From a checkpoint of a small image classifier.
Model: 32-pixel images, norm groupnorm, widths [64, 128, 256, 512].
Training: 19300 steps, held-out accuracy 85%.
Rows from block 6 of a small image classifier, named by matrix and row number. Rows with one number belong to one channel. Each number is 200 + 30 x the weight over its row's rms, rounded and kept within 0 to 999. All counts start at 0. After the name is the row's rms in percent of the matrix's.
After each channel's rows are labels from the 100 images, of 14848, where the channel reaches its highest value: "top examples" is what is common among them. Only what is clearly more common there than usual is listed. The data: photos of plants, animals and fungi (iNaturalist). In brackets: how many of the 100, against the usual share in percent.
# convs0: first 3x3 conv (model.blocks.6.convs.0.weight, 256x256x3x3, each kernel summed), inputs 0-127
# convs1: second 3x3 conv (model.blocks.6.convs.1.weight, 256x256x3x3, transposed, each kernel summed), outputs 0-127

convs0.184,074,212,209,229,204,203,188,161,206,159,177,204,183,221,150,213,186,232,161,171,234,164,186,230,194,200,229,194,216,202,199,200,202,223,234,159,201,200,203,156,191,208,215,186,135,191,199,221,183,254,200,216,182,219,172,180,192,190,152,161,213,181,201,174,205,242,214,215,184,164,140,165,227,192,175,201,200,234,175,160,203,214,220,180,217,212,260,212,194,212,176,217,171,169,234,171,179,230,205,211,193,194,145,121,167,257,183,133,239,199,225,136,151,243,138,219,246,237,183,150,199,215,188,159,264,190,174,207,185
convs1.184,117,189,197,157,172,214,170,192,136,200,192,213,200,201,178,206,202,170,183,220,183,228,182,194,187,170,173,207,175,240,179,210,198,177,221,230,211,205,193,206,141,212,216,245,184,212,171,208,240,131,239,208,194,169,165,136,200,164,221,187,172,187,166,113,210,191,172,167,246,186,222,231,176,196,187,224,240,164,224,197,187,161,155,209,207,204,204,170,213,182,210,172,277,195,218,203,200,167,200,189,211,210,192,230,165,213,205,167,98,224,145,246,171,153,223,206,163,155,186,243,171,175,216,200,198,167,176,180,272
top examples: class Insecta (65 vs 29.2); phylum Arthropoda (65 vs 30.8); order Lepidoptera (51 vs 13.7); family: Pieridae (27 vs 1.3)

convs0.148,108,220,224,174,164,258,190,205,161,215,218,182,149,203,179,186,214,153,226,162,223,116,181,166,186,222,190,226,151,197,178,217,187,245,129,211,191,195,171,209,186,187,178,182,137,159,196,219,157,194,154,201,214,199,216,197,200,178,254,162,179,187,203,170,176,197,198,239,148,244,179,179,222,123,205,212,178,172,162,182,149,219,185,195,239,191,214,201,166,229,216,175,137,199,192,236,215,163,117,171,233,222,179,207,189,202,201,184,167,159,151,176,177,207,201,185,173,198,219,215,153,172,199,155,175,121,219,180,217
convs1.148,171,237,241,212,192,233,212,197,178,204,167,208,225,197,177,201,149,266,185,201,196,203,164,186,237,222,186,187,162,223,204,264,235,238,170,215,166,212,169,165,203,149,130,178,181,166,179,259,201,165,236,258,192,154,217,210,199,201,250,199,202,247,202,218,167,222,228,204,238,200,152,184,172,173,195,133,164,255,217,140,168,232,204,207,186,201,182,204,236,223,218,178,197,159,232,147,126,148,163,234,237,220,213,158,189,183,223,198,244,164,188,159,156,185,225,142,183,270,233,212,128,227,163,223,211,229,192,192,182
top examples: class Insecta (74 vs 29.2); phylum Arthropoda (74 vs 30.8); order Lepidoptera (64 vs 13.7)

convs0.154,061,197,210,166,205,189,213,229,193,205,210,184,216,209,180,184,226,178,189,183,244,205,156,186,197,216,179,141,197,239,245,193,216,182,233,164,265,249,207,229,222,197,214,217,194,190,248,127,232,197,180,216,220,197,174,190,213,213,192,196,207,172,201,233,164,194,120,224,224,196,261,172,205,193,192,198,258,187,171,208,163,137,202,246,186,229,237,204,156,208,201,206,210,206,177,204,200,214,217,179,188,234,255,168,242,258,188,184,162,216,207,254,226,201,175,189,197,167,204,167,208,167,162,189,212,196,213,266,143
convs1.154,095,271,228,208,228,237,227,180,196,199,193,238,176,219,139,208,200,240,203,178,148,225,171,193,185,217,192,205,185,197,210,133,200,254,238,201,224,194,170,203,180,187,203,131,200,186,242,218,204,244,225,237,205,194,183,129,229,203,263,188,185,188,172,175,195,242,204,152,150,220,121,240,191,219,194,236,170,234,210,186,169,203,243,166,153,175,173,202,177,236,195,243,239,176,210,217,164,185,191,194,214,172,237,187,177,168,212,206,218,183,203,188,172,219,241,200,244,173,241,212,168,213,201,186,169,182,231,205,190
top examples: order Passeriformes (59 vs 25)

convs0.167,125,204,203,226,196,222,222,206,222,219,265,205,246,205,207,220,223,236,200,210,271,248,234,221,206,204,215,208,196,216,236,247,174,183,231,175,238,300,219,248,240,241,214,180,227,251,234,196,191,196,268,192,227,227,192,216,227,206,203,188,201,188,205,240,210,245,227,234,270,212,208,204,229,234,213,224,186,227,196,200,227,236,222,220,194,218,235,220,195,235,178,204,228,221,222,236,215,231,225,246,230,224,194,205,248,216,234,193,196,193,244,220,225,235,219,181,262,214,186,200,234,240,209,201,215,235,198,219,203
convs1.167,045,195,150,281,183,171,188,234,201,185,140,138,204,227,258,219,152,159,172,183,135,211,186,193,269,239,188,205,169,187,188,263,237,212,199,203,116,184,237,174,165,151,199,171,191,229,214,183,199,151,179,191,186,202,177,147,167,207,198,211,258,192,216,213,220,185,134,126,222,218,181,212,182,225,178,182,182,197,222,123,192,203,202,182,281,172,220,169,150,190,183,175,163,229,178,180,188,176,162,200,176,194,173,240,145,181,247,189,184,199,165,184,199,181,166,186,160,240,209,185,202,226,185,222,193,206,195,206,137
top examples: phylum Arthropoda (68 vs 30.8); class Insecta (67 vs 29.2); order Lepidoptera (34 vs 13.7)

convs0.26,080,197,219,222,217,223,238,215,181,214,238,209,245,203,177,227,167,220,223,127,219,156,219,216,221,205,204,208,202,229,218,229,185,225,205,247,225,248,213,236,217,271,198,203,221,221,180,208,188,218,214,218,232,216,175,194,242,182,247,159,210,208,227,147,164,229,187,215,205,225,131,214,204,203,207,217,194,212,146,163,238,243,223,216,196,211,205,209,195,188,208,228,255,222,248,231,223,195,202,251,220,213,190,184,194,234,200,240,217,157,201,177,188,225,222,228,234,202,197,204,226,286,207,239,267,132,185,181,252
convs1.26,097,228,220,200,206,239,185,186,210,216,220,156,190,282,193,198,168,206,156,188,209,156,252,195,202,225,205,164,184,204,215,219,221,192,147,216,218,184,108,220,217,166,181,170,205,182,204,232,216,193,180,225,142,188,235,153,179,195,240,182,198,255,247,165,199,172,219,150,223,221,212,175,174,226,160,250,148,224,225,182,202,171,193,251,219,223,167,175,218,235,264,163,209,196,213,136,168,189,169,114,262,196,226,210,141,175,194,244,187,186,138,148,214,198,230,191,210,173,183,213,188,157,192,218,205,227,226,223,221
top examples: class Insecta (68 vs 29.2); phylum Arthropoda (68 vs 30.8)

convs0.10,080,177,209,237,219,219,233,257,226,182,208,214,206,201,219,205,203,199,276,156,254,146,175,215,223,235,206,185,236,195,226,289,192,172,204,253,241,243,193,183,249,230,202,240,249,228,175,171,162,200,182,212,263,231,186,219,251,227,234,181,204,211,229,175,151,221,198,223,244,234,149,201,228,198,219,232,196,228,179,186,181,187,206,225,203,211,246,227,169,225,222,237,220,220,191,250,241,198,181,229,201,231,202,165,185,198,215,233,229,152,185,210,226,207,247,208,199,209,213,215,242,206,244,236,243,163,226,230,204
convs1.10,060,211,240,199,183,207,207,251,189,179,208,172,187,194,221,157,231,139,206,190,215,237,188,179,205,202,203,182,137,219,221,165,168,239,211,205,187,153,134,235,245,213,166,176,193,207,172,199,204,209,187,197,211,181,195,218,234,136,184,200,190,194,161,162,187,157,219,255,189,158,252,223,163,203,214,187,220,185,210,220,209,240,164,200,179,226,237,192,196,188,175,198,193,204,227,179,193,197,192,157,214,230,191,270,145,214,287,252,137,191,159,184,179,164,260,227,219,153,250,192,187,175,206,155,213,189,170,236,277
top examples: phylum Arthropoda (80 vs 30.8); class Insecta (79 vs 29.2); order Lepidoptera (65 vs 13.7); family: Lycaenidae (32 vs 1.6)

convs0.126,062,145,256,188,179,212,236,201,164,241,219,195,212,209,192,272,223,206,237,161,156,169,211,237,247,260,232,206,154,200,216,182,195,258,201,190,226,224,195,166,231,209,202,231,230,202,151,174,156,213,205,223,186,230,173,217,220,194,185,217,237,200,144,149,178,259,182,193,184,173,139,217,216,169,192,225,215,210,182,139,225,234,224,213,209,246,221,256,170,221,191,238,202,190,181,260,223,273,167,178,201,192,186,196,147,194,236,229,175,191,203,175,163,232,243,185,259,182,203,208,159,232,209,245,236,197,210,194,188
convs1.126,065,191,220,158,190,219,208,169,236,165,137,221,170,226,171,218,174,135,219,171,163,220,184,184,215,180,255,215,257,166,232,197,192,191,201,197,187,174,236,148,132,228,238,256,206,264,207,178,209,251,195,262,228,218,172,219,213,234,157,162,232,188,186,136,159,179,146,232,184,217,146,209,183,181,198,207,172,221,195,191,226,179,178,173,230,231,190,242,155,159,158,178,202,217,187,182,181,182,226,192,170,204,196,196,182,237,214,229,232,172,218,219,191,184,173,215,199,216,156,202,188,137,211,137,256,211,168,229,180
top examples: phylum Arthropoda (83 vs 30.8); class Insecta (72 vs 29.2)

convs0.115,094,179,223,178,225,180,202,170,226,169,176,188,192,176,177,205,193,187,177,162,164,181,243,189,178,178,148,202,177,166,170,155,161,178,194,214,248,123,206,172,186,145,154,203,154,126,166,193,190,249,171,216,155,226,232,235,162,177,198,226,216,199,248,225,198,206,208,180,185,126,176,164,189,209,193,151,226,190,227,231,206,223,203,186,188,158,158,154,219,186,171,206,195,168,199,134,215,210,147,244,183,200,181,212,195,206,138,171,238,160,230,203,195,216,191,240,182,240,186,164,192,188,191,185,200,166,145,188,228
convs1.115,163,180,157,147,210,136,205,196,194,158,207,184,194,164,171,174,172,184,228,182,212,175,136,226,207,171,180,174,240,194,170,231,262,213,227,209,190,203,224,152,170,235,154,190,229,210,204,197,144,205,234,223,219,234,167,191,197,200,144,144,166,157,208,205,189,182,207,213,246,172,226,232,227,203,217,197,195,186,179,258,168,203,164,167,190,212,256,220,161,215,142,184,223,213,202,200,175,195,217,182,199,220,167,134,243,188,293,243,159,182,223,191,230,240,145,222,155,183,171,226,196,161,202,207,212,200,157,187,227
top examples: phylum Arthropoda (91 vs 30.8); class Insecta (73 vs 29.2); order Coleoptera (25 vs 3.2)

convs0.23,066,181,186,243,256,209,195,258,222,168,180,203,198,213,191,198,186,196,243,166,288,132,174,203,218,222,212,200,225,187,225,267,182,193,214,255,225,230,173,194,240,206,196,213,238,208,182,188,167,195,199,203,245,224,209,233,224,230,233,192,199,210,209,152,161,208,247,213,273,210,170,193,212,214,220,251,180,230,161,196,144,205,216,213,178,183,230,205,156,215,167,234,227,235,201,249,242,178,188,223,186,244,245,149,184,177,214,251,238,137,185,188,205,212,227,200,185,188,214,196,213,214,249,203,239,143,218,217,210
convs1.23,049,212,170,166,157,224,223,207,199,201,209,164,166,200,183,223,272,208,264,173,193,251,227,241,168,246,179,216,170,211,208,225,148,244,152,220,142,170,204,199,222,203,171,156,222,229,132,202,152,232,253,209,170,165,162,221,241,162,199,190,197,231,204,220,158,182,174,196,298,184,181,202,240,174,211,289,194,214,210,191,226,200,166,148,206,196,203,203,213,211,215,208,181,283,173,206,132,204,218,199,190,207,167,194,182,205,178,245,219,181,192,221,198,209,195,204,231,238,134,179,187,158,236,182,243,254,191,155,197
top examples: order Passeriformes (50 vs 25)

convs0.54,071,134,170,207,189,161,215,202,224,192,213,179,240,256,262,157,220,204,190,191,185,241,183,233,199,259,196,208,212,217,280,224,211,190,179,194,200,238,205,214,195,202,234,204,251,209,212,202,199,167,211,230,183,194,210,229,166,194,164,217,174,203,193,283,215,212,216,193,232,214,127,224,203,278,210,225,176,212,254,267,181,201,253,235,223,203,189,168,239,228,209,152,177,160,217,203,209,236,221,177,232,201,170,221,190,198,164,237,207,265,195,229,222,168,169,204,226,214,186,235,229,145,203,229,166,191,246,203,209
convs1.54,070,127,251,190,217,200,207,196,228,203,166,165,237,229,267,214,229,197,297,160,218,221,181,194,244,218,213,203,175,206,203,199,172,220,249,207,186,134,234,199,202,195,205,161,173,249,175,176,166,211,193,207,201,200,204,230,212,229,161,221,174,304,181,174,229,266,215,177,260,184,173,190,245,131,163,244,202,197,188,196,134,225,186,164,201,166,202,183,196,211,150,186,248,206,190,178,226,265,229,248,186,176,206,199,231,203,192,215,170,203,234,156,212,225,193,238,271,154,170,155,168,184,157,203,193,150,220,199,134
top examples: phylum Arthropoda (60 vs 30.8); class Arachnida (30 vs 1.2); order Araneae (28 vs 1.1)

convs0.254,074,276,196,229,184,226,244,179,270,197,195,170,230,195,210,233,212,223,201,200,184,204,234,263,201,230,189,185,214,198,193,227,236,203,200,189,231,177,234,207,191,233,225,200,263,215,221,219,246,240,211,241,197,233,187,262,217,176,218,172,225,180,218,240,193,219,197,235,199,210,226,187,172,200,234,236,166,212,226,243,305,204,206,239,210,212,244,197,241,201,194,216,195,221,238,192,237,236,182,225,205,170,190,247,157,135,290,186,230,187,253,194,207,212,242,224,224,258,191,217,211,229,187,194,222,222,197,189,214
convs1.254,083,242,244,208,212,186,202,151,191,187,125,213,179,211,199,187,150,179,225,242,213,204,248,178,224,220,256,198,177,144,187,203,173,174,210,164,201,233,176,183,232,247,216,188,196,198,182,230,199,230,203,227,172,189,216,187,197,177,179,157,218,229,185,140,205,186,215,205,209,232,225,246,215,180,164,187,181,223,191,165,224,238,178,145,141,227,206,186,201,210,225,187,203,221,234,113,116,202,212,222,218,193,199,247,118,123,237,256,221,179,213,180,173,161,224,206,270,241,214,191,172,186,214,177,213,239,211,196,219
top examples: phylum Arthropoda (73 vs 30.8); class Insecta (71 vs 29.2); order Lepidoptera (52 vs 13.7)

convs0.215,068,236,194,204,161,158,190,215,173,216,199,191,220,157,193,163,226,228,183,175,171,137,118,204,185,179,210,190,162,225,202,174,195,198,235,210,221,198,187,194,194,242,193,161,225,195,194,209,217,165,187,217,197,128,191,185,205,196,251,194,198,209,174,195,158,170,196,214,166,151,151,176,199,172,183,180,166,215,157,188,146,200,228,186,189,176,242,186,168,198,162,199,191,202,275,214,216,206,179,237,196,207,221,198,202,213,280,152,188,191,185,170,196,187,143,165,205,178,161,144,152,212,155,212,179,157,209,212,165
convs1.215,080,196,217,230,268,195,166,217,173,199,223,193,191,257,198,187,189,220,164,203,184,232,227,224,246,212,189,253,207,197,189,139,192,183,236,219,242,249,224,178,263,189,237,173,177,203,179,180,255,194,181,206,215,201,244,192,179,243,228,215,224,244,162,205,208,229,187,178,143,222,210,283,197,208,215,229,166,189,259,188,186,200,217,185,192,214,182,177,189,266,172,220,211,220,201,205,253,265,223,219,249,169,205,231,149,172,248,211,219,243,160,215,193,185,169,202,218,192,203,237,184,213,209,231,189,173,233,204,231
top examples: class Insecta (67 vs 29.2); phylum Arthropoda (67 vs 30.8); order Lepidoptera (38 vs 13.7)