{
  "kernel_size": 3,
  "widths": [64, 128, 256, 512],
  "epochs": 31.7,
  "warmup_steps": 1930
}
Rows from block 6 of a small image classifier, named by matrix and row number. Rows with one number belong to one channel. Each number is 128 + 24 x the weight over its row's rms, rounded and kept within 0 to 255. All counts start at 0.
After each channel's rows are labels from the 100 images, of 14848, where the channel reaches its highest value: "responds to" is what is common among them. Only what is clearly more common there than usual is listed. The data: photos of plants, animals and fungi (iNaturalist). In brackets: how many of the 100.
# convs0: first 3x3 conv (model.blocks.6.convs.0.weight, 256x256x3x3, each kernel summed), inputs 0-127
# convs1: second 3x3 conv (model.blocks.6.convs.1.weight, 256x256x3x3, transposed, each kernel summed), outputs 0-127

convs0.47 [ 83 107 114  96  97 108 120 151 119 129 127 161 136 139 159  93 131 134  99  71 105 161 142 141 165 134 156 105 126 122 113 118 171 121 148  96 133 134 114  95 114 145 127 141 113 153 136 140 105  81 140  86 147 146 173 134 132 124 150 114 125 119 169 137 142 140 144  86 133  59  82 157  89 142 129 108 141 131 123 143 142 138 141 156 117 119 139 111 132 157 124 110 119 169 171 122 156 115 146 138 110 111 131 150 101 111 146 108 136 144 136 109 136 102 125 109 111 120 159 116 160 140 168 110 113 160  73 155]
convs1.47 [180 135 122 142 109 108 116 133 101 129 183 141 133  74 135 102 130 139 123 138 135 127 113  89 118  97 109 115 152 124 150 101 161 145 117 107 115 125 136  99 132 126 142 161 130 128 157 135 148 166 137 141 133 175 172 126  79 115 122 116 132 156 135 121 147 171 167 153 169 108 181 146 111 158 147  95 150 112 121 103 134 102 141  82 143 164 122 140 108 107 100 125 132 125 164  60 167 130 135 154 132 135 105 100 149 167 135 135 122 193 130  97 147 117 146 138 140 124 148 129 159 141 131 143 164 134 125  72]
responds to: phylum Arthropoda (67); class Insecta (66); order Lepidoptera (53)

convs0.206 [177 131  79 125 131 188 167 145 141 152 179 149 119 118 132 111 147 133 138 139 102 107 141 140 158 155 139 106 164 150 146 125 157 122 143 166 158 133 156 137 152 113 114 150 117 107 154 130 119 144 138 167 115 164 142 146 126 179 119 159 186 184 179 104 149 147 169  97 145 109 137 139 117 143 104 111 112 134 108 134 144 161 152 145 148 152 150 145 118 148 168 105 114 145 155 132 130 105 177 117 143 143 126 140 129 195 138 158 113 143 150 136 155 111 134 150 165 126 147 137 163 133 182 152 120 126 131 105]
convs1.206 [123 108 109 135 146 131  87 135 124 123 122  88  98 109 117 135 170 114 121 147 124  93 123 158 133 128 103 137  89 126  98 113  99 136 104 115 130 124  94 151 114 102 170 137 168  71 135 115 128 127 135 124 130 153  89 139 104  98 126 134 162 139 171 155 116 117 146  89 159 125 154 122 135 153  99 172 134 112 112  97  89 119 156 124 110 125 117 170 185 175 139 100  91 118 108 126 138 140 170 148 121 125  55 161 135 113 120 138 136 120 129  93 129 115 120 147 143 100 116 195 138 117 145 133 150 103  98 106]
responds to: class Aves (86); order Passeriformes (53)

convs0.237 [136 144  98 145 192 130 127 149  79 113  95  95 130 116 123 137 145 114 129  99 102 122  88 131 146 150 144  97 101 122 124 130 130 124 115  67 127 126  84 134 145 130 103 135 120 162 103 130 112  84 145 120 162 142 160 133 134 148 120 160 121 123 143 119 105 106 134  91 150 105 116 118  92 145 129 113  99 154 106 134 109 130 138 165 144 126 113 146 111 138 167  66 126 105  84 117 126 106 107 105  88  84 156  76 100 117 119 110  94 128 152 125  93 116 120 127 131 160 156  97 117 177 138  64  96 141 124  92]
convs1.237 [117 164 141 170 109 136 161 160 148 172 137 155 116 145 148 135 142 169 164 146 134 117 125 130 139 155 110 104 142 118 107  89  98 142 122 137 173 133 138 205 154 104 162 100 159  96 127 133 105 146 115 130 147 140 110 142 166 164 130 126 142 101 130 143  92 107  78 108 146 115  92 139 145 120  90 140 128 132 127  89  83 159 148 134 108 155 142 181 141 127 125 120 105 110 107 155 154 125 153 131 136 160 106 137 107 120 105  91 111 105 175 121 100 137  85 148 114 101 143 138 108 120 135 109 121 104 147 124]
responds to: class Aves (99); phylum Chordata (99); order Passeriformes (76)

convs0.125 [ 83 141 107 101 122 158  84  93 110 138 111 126 119  90 151  94 136 107 133 100 135 170 125 120 151 138 115 126 155 141 146 116 114  91  99 124 149 149 109 155 152 127 116 122 108 104 114  71  83 148 128 106  99 116 147 109 141  64 128 107 136  96 115 142 108 122 144 151 104  87 127 159 109 163 128  91 141 117 130 117 129 101 115 143 121 141 109 132 145 156 105 100 115 121 129  52 139 135 117 165 124 142 120  80 103 104 157  86 119  93 105  76 101 128  92 109 112 130 170 133 116 100 167  99 109 162 110 140]
convs1.125 [121 155 125 111 119 125  88 106 158 123 135  97  97 108 127 124 127 160 146 124 174 121 132 108 160 157 107 142 159  96 122 170 106 126 102 141 153 138  88 148 166 150 118 110 173 128 132 104 104 130 112 129 143 117 132 110 146 142  95 118  78 122 119 140  81 103 106 123 133  96 111 186 101 115  77 109 145 119  90 125  98 136 121 144 119 156 136 130 160 145 100 135 131 117 144 131 146 102 131 127 101 129 104  91  93 149 126 101 112 121 151 125 127 113 103 126 136 125 166 117 148  96 138 120 146 160 125  98]
responds to: phylum Arthropoda (64)

convs0.194 [132 108  77 128 126 164  96 171 152 159 128 147 131 113 156 136 140 179 117 133  85 122 169 129 147 156 118 156 168 167 130 118 136 114 108 144 158 153 167 122 130 143  90 142 155 140 154 105 147 130 110 120 130 166 174 129 104 105 122 139 158 129 205 114 110 149 107 129 178 104 136 124 167 137 110  95 122 135 131 138 124 150 111 125 144 141 152  99 140 177 165 160 156 110 154  97 153  93 176 120  88 146 115 121  88 124 112 141 128 181  95 156 155 141 118 159 199 143 146 140 154 112 164 138 133 160 118  91]
convs1.194 [141 169 125 126 130 127 106 156 118 129 135 139 161  64 103  89 160 125 123 139 161 142 154 137 135 154 120 127 138 153 119 161 101 128 113  98 134 166  92 167 132 141 136 127 176 131 123 143 133 144 159 117 112  87 116 125 126 122 105 146 131 115 104 142  56 123 105 104 176 132 110 136 120 132 117  88 141 117  98 136 128 161  82 167 135 120 115 115 140 130 120 129 115 115 116 111 156  87 133 125  97 110 137  97 105 131 136 148 170 105 110  94 121 136  84 147 122 123 127 108 116 110 117 103 153 155 134 103]
responds to: class Aves (95); phylum Chordata (95); order Passeriformes (52)

convs0.110 [104 143 138 155 143  94 126 103 140 175 100 104 108  83 175  72  91 156  89  91  49 141 134 153 147 133 130 105 148  90 104 126 142  86 160 129 123 111 148 142 124 120 173  93 127 122  88 103 126  85 108 115 171 149 143 119 115 103 114 136 131 127 148  95 122  89 126 124 142  66 155 130  96 135 116 117 138  93  80 144 124 117 148 112 116 119 138 143 160 159 119 129 126 147 126 114 121 101  99 163 137 151 134  94 115 115 144 116  99  97 114 132 121 167 122 102  87 140 131 104 144 131 136 144 113  99 121 191]
convs1.110 [139 129  60 137 133 126  71 111 157 135 155 141 108 113 144  93 110  81 113  97 100  96 144 148 143 109 135  97 192 112 126 129 108 126 138 118 135  94 157 104 140 108 141 110 125 128 132 139 116 164 112 101 144 159 116 125 129 132 125 192 142 114 149 115 136 103 126 136 156 138 129 118 161 135 135 106 140 134 114 160 150 105 142 100 154 135 136 126 138 156 143 130  49 104 132  97 107 134 149 130 111 138 136 131 113 146 152 123 113 114  90 109 118 167 133 109  98 141 155 148 160 158 158 123 111  94 121 139]
responds to: phylum Arthropoda (86); class Insecta (85); order Lepidoptera (75); family: Crambidae (26)

convs0.240 [198  99 151 120 146 154 131 144 100 138 106 108 130 129 140 116 178  78 124 103 134 139 162 156 152 149 144 148 129 132 123 134 110 155 142  91 161 106 130 120 114 114 109 159 108 106 125 135  86 133 152 144 124 109 140 141 151 131  88 171 119 105 141 116  91 112 107 129 109 157 143  97 149 121 133 139 167 175 148 148 149 145 144 143 144 155  99 134 136 151 117 118 122 176  85 145 135 116 108 166  86 120 121 161 136 170 104 130 129 128 113 127 136 107 118 139 141 104 146  98 156 126 173 106 115  96 138 103]
convs1.240 [149 103 172 100 144 150  97 131 104 116 144 180 161 137  98 134 116 118 148 128 104 114 119 111 147 163  78 130 139 115 141 133  83 140  81 144 155 121 110 171 158 163 116 168 128 145 112  97 134 145 133 113 114 138 129 139 157  91 114 135 129 179 150 127 153 114 137 148 187 108 133 129 104 123  93 100 163  92 108 145  96 106 136 131 136 128 124 135 149 172 144 133 102 144 108  89 119 145 137 170  96 165 179 137 101 123 131 107 160 122 141 182  99 148 124 136 121 112 167 153 142 115 148 117 127 140 112 112]
responds to: phylum Arthropoda (77); class Insecta (74); order Lepidoptera (60)

convs0.186 [146 104  87  94 117 147 134 134  93 144 140 118 151 109 120  79 151 110 155 111 107 124 147 119 125 126  97 146 123 185 106 126 135 131 109 114 165 124 128  93 154 125  88 172 115 148 134 119 123 107 159 160  97 104 135 114  79  98  92 147 130 125 141 132 157 156 196 110 118 129 135 124 132 144 119 131 147 126 157 123 160 147  89 143 137 154 128 118 111 107 143 137 101 167 119  74 112 116 128 118 154  70 121  88 160  96 112 150 114 196  92 154 121 143 148 102 159 137  99 149  95 106 136 115 118 105 145 128]
convs1.186 [140 104 119 126 156 143 113 132 161 113 118 166 111 163 137 109 159  94 106  95 131 144 137 110 118 108 103 111 154 102 154 145 150 122 122 138 148 125 129 152 106 107  95 159 115  79 113 109  85 135 166 102 102 146 108 180 118 131 137 171 155 132 134 117  93 133 117 163 142 104 118  98 138 110 110 115 147 154  84 126  81 109 154 149 120 154 129 187 155 171 122 126 144 132 116 122 119 164 143 152 102 134 135 140  79 109 109 155 112 101 148 131 154 111 138  95  88 180 135 116  92 118 153 119 154 103 139 122]
responds to: phylum Arthropoda (71); class Insecta (70); order Odonata (42); family: Coenagrionidae (27)

convs0.50 [ 97 168 132  87 127 129  91 119 131  78 100  82 112 110 118 131 134 141  81 145 110  89 104 109  99 119 141 130  86  96 113 131 100 120 137 170  51 115 107 129  98 116 100 111 131 100 110 121 162  68 133 105 135  93 102 144  99 110 129 141 112 113  86 109 119 124 116 115 140 123 117 125 103 105  92 131  84 138 109 140 139 100  92 124 141 159 138 113 117 115 161 119 118 154 114  97 125  85 123  96 148 100 121  42 150 121 128 120 127 155 101  88 143 181 129 141 126 119 108 149 104 131  96 134 108 119 115 154]
convs1.50 [134 201  63 117 117 151 104 122 139 120  93 134 161 156 124 150 139 177 126 178 106 135 117 155  93 107 110 118 138 139 109 129 111 130  97 143 118 121 140 176 145 112 105 102 160 122 117 100 165 155 131 117 101 115 144 146 112 129 142 108 152 107 134 138 123 107 144 128 172  95 157 135 143 131 121  99 137 105 121 121 112  91 118 118 160 102 132 125 155 149 174 160 131 116 144 147 210 158 118 130  89 157 143  88 168 118 151 109 156 100 126 115 110 179 143 175 133  84 109 141 110 118 137 114 134 149 126  93]
responds to: phylum Arthropoda (66)

convs0.161 [101 129  77 103 114 188 103 113 138 126 103 127 140 117  85  82  98 127  99  90 121 125 156 123 167 123 133  91 152 150  90  91 147  95 123 129 119 112 142 122  96 115 126 103 116 130 136 112 155  81 143 102 135 150 154  89  80 108 167 118 147 143 144 115 135 132 139 113 163 125 130 131 127 137 121 117  90 155 111 174 130  98 126 122 143 113 123 109 133 171 142 107 143 129 109  78 140 100 142 120 112  95 124  87 128 107 153 133 101 141 125 101 130 133 142 140 123 122 172  89  85 109 160 113  72 120 100 148]
convs1.161 [ 79 147 145 186 119  91 163 104 112 120 150 131  84 109 124 149 144 132 153 107 173 122 111 120 118 100 127 135  89  89 133 120 118 127 170 157 119 175 126 132 126 100 153  67 134 108 167 142  84 102  60 130 109 119  72 135 148 143 150 102 166 162 124 156 131 162 138 146 103 132 133 125  92 153  71 137 118 100 170  87 142 106 128 106 119 108 175 118  95 117 136 144  84 133 172 127 158 123 158 146 125 104 104 144 138 147 140 101 113 122 168 121 150 139 140 121 142 163 126 113 126 116 120  95 136 102 145 159]
responds to: phylum Arthropoda (81); class Insecta (62)

convs0.109 [119 155  91 127 172 155 141 107 171 141 129 148 143 140 166 126 125 153  94 107  55 144 116 155 182 143 116 126 164 129 172 118 140 128 124 143 150 116 115 169 139 129 138 148 124 115 114  94 159 140 176 126 130 109 130 117 129 132 174 141 160 102  99 147 154 121 121 133 183  87 132 156  86 109 140 129 149 108  92 107 128 145 136 148 142 159 157 157 162 160 142 173 150  96 179 102 131  91 108 112 115 141 110  81 150 155 160 151 129 105 117 140 126 171 112 174 142 125 136 101 160 119 147 154 167 186 124 121]
convs1.109 [134 136 126 111 159 131  85 103 133 105 123 132 165 142 120 152 148  95 147 139 108 141 120 149 152 164 118 111 133 116 186  96 146 154 134 103  87 125  85 144 159  92 174  54 157 122 109 100 154 124 170 132 160 102 132 127 125 111 178 143 145 115  88 141 109  90 161 158 100 149 154 114 126 132 158 107 139 170 111 147 113 133 125 181 140 133  90 142 110 118 130  98 153 147 133 103  97 133 128 136 112 170 148  98 122 131 113 115 122 135 123  96 136 103  86 124 141 115 146 115  95 153 134 162 142 109 138 105]
responds to: phylum Chordata (99); class Aves (94)

convs0.66 [ 84 132  81  97 125 161 121 118 145 162 122 136 144 113 130  90 148 102  86 126  52 125 144 149 138 126 160 137 151 144 123 160  89 133 113 105 171 146 123 152 134 143 153 118  91 108 133 139 123 112 122  95 130 115 145 117 127  86 113 181 114 121 129 156 110 105 104  85 138  87 154 124 101 140 132 121  76 169 132 167 139 110 147 139 176 146 128 135 138 136 142 113 113 113  92 142 156 152 127 148 117 106 123 151 121 107 116 127 151  99 106 106 115 108 113 150 122 101 136 147 157 117 116 107 114 132 115 128]
convs1.66 [146 117 118 158 104  80 112 189 137 109 143 141 122 161 149 133 118 137 117 138 111 115 134 116 172 144 125 140 155 125 148 154 143 166 125 114 116 122 108 136 121  91 139 128 132  81 120 163 119 155 127 115 116 121  99 138 164 108 132 107 144 132 122 132  91 162 120 155 121 124 103 135 136 128 140 115 155 107 117 111  80 150 125 106 119 143 131 150 163 117 125 131  89  95 142 103 109 150 120 152 133 121 145 150  96 148  94 120 122 105 131 133 143 104 123 118 138  99 131  75  46 134 158 142 160 160 157  93]
responds to: phylum Chordata (97); class Aves (93); order Charadriiformes (34); order: Anseriformes (27)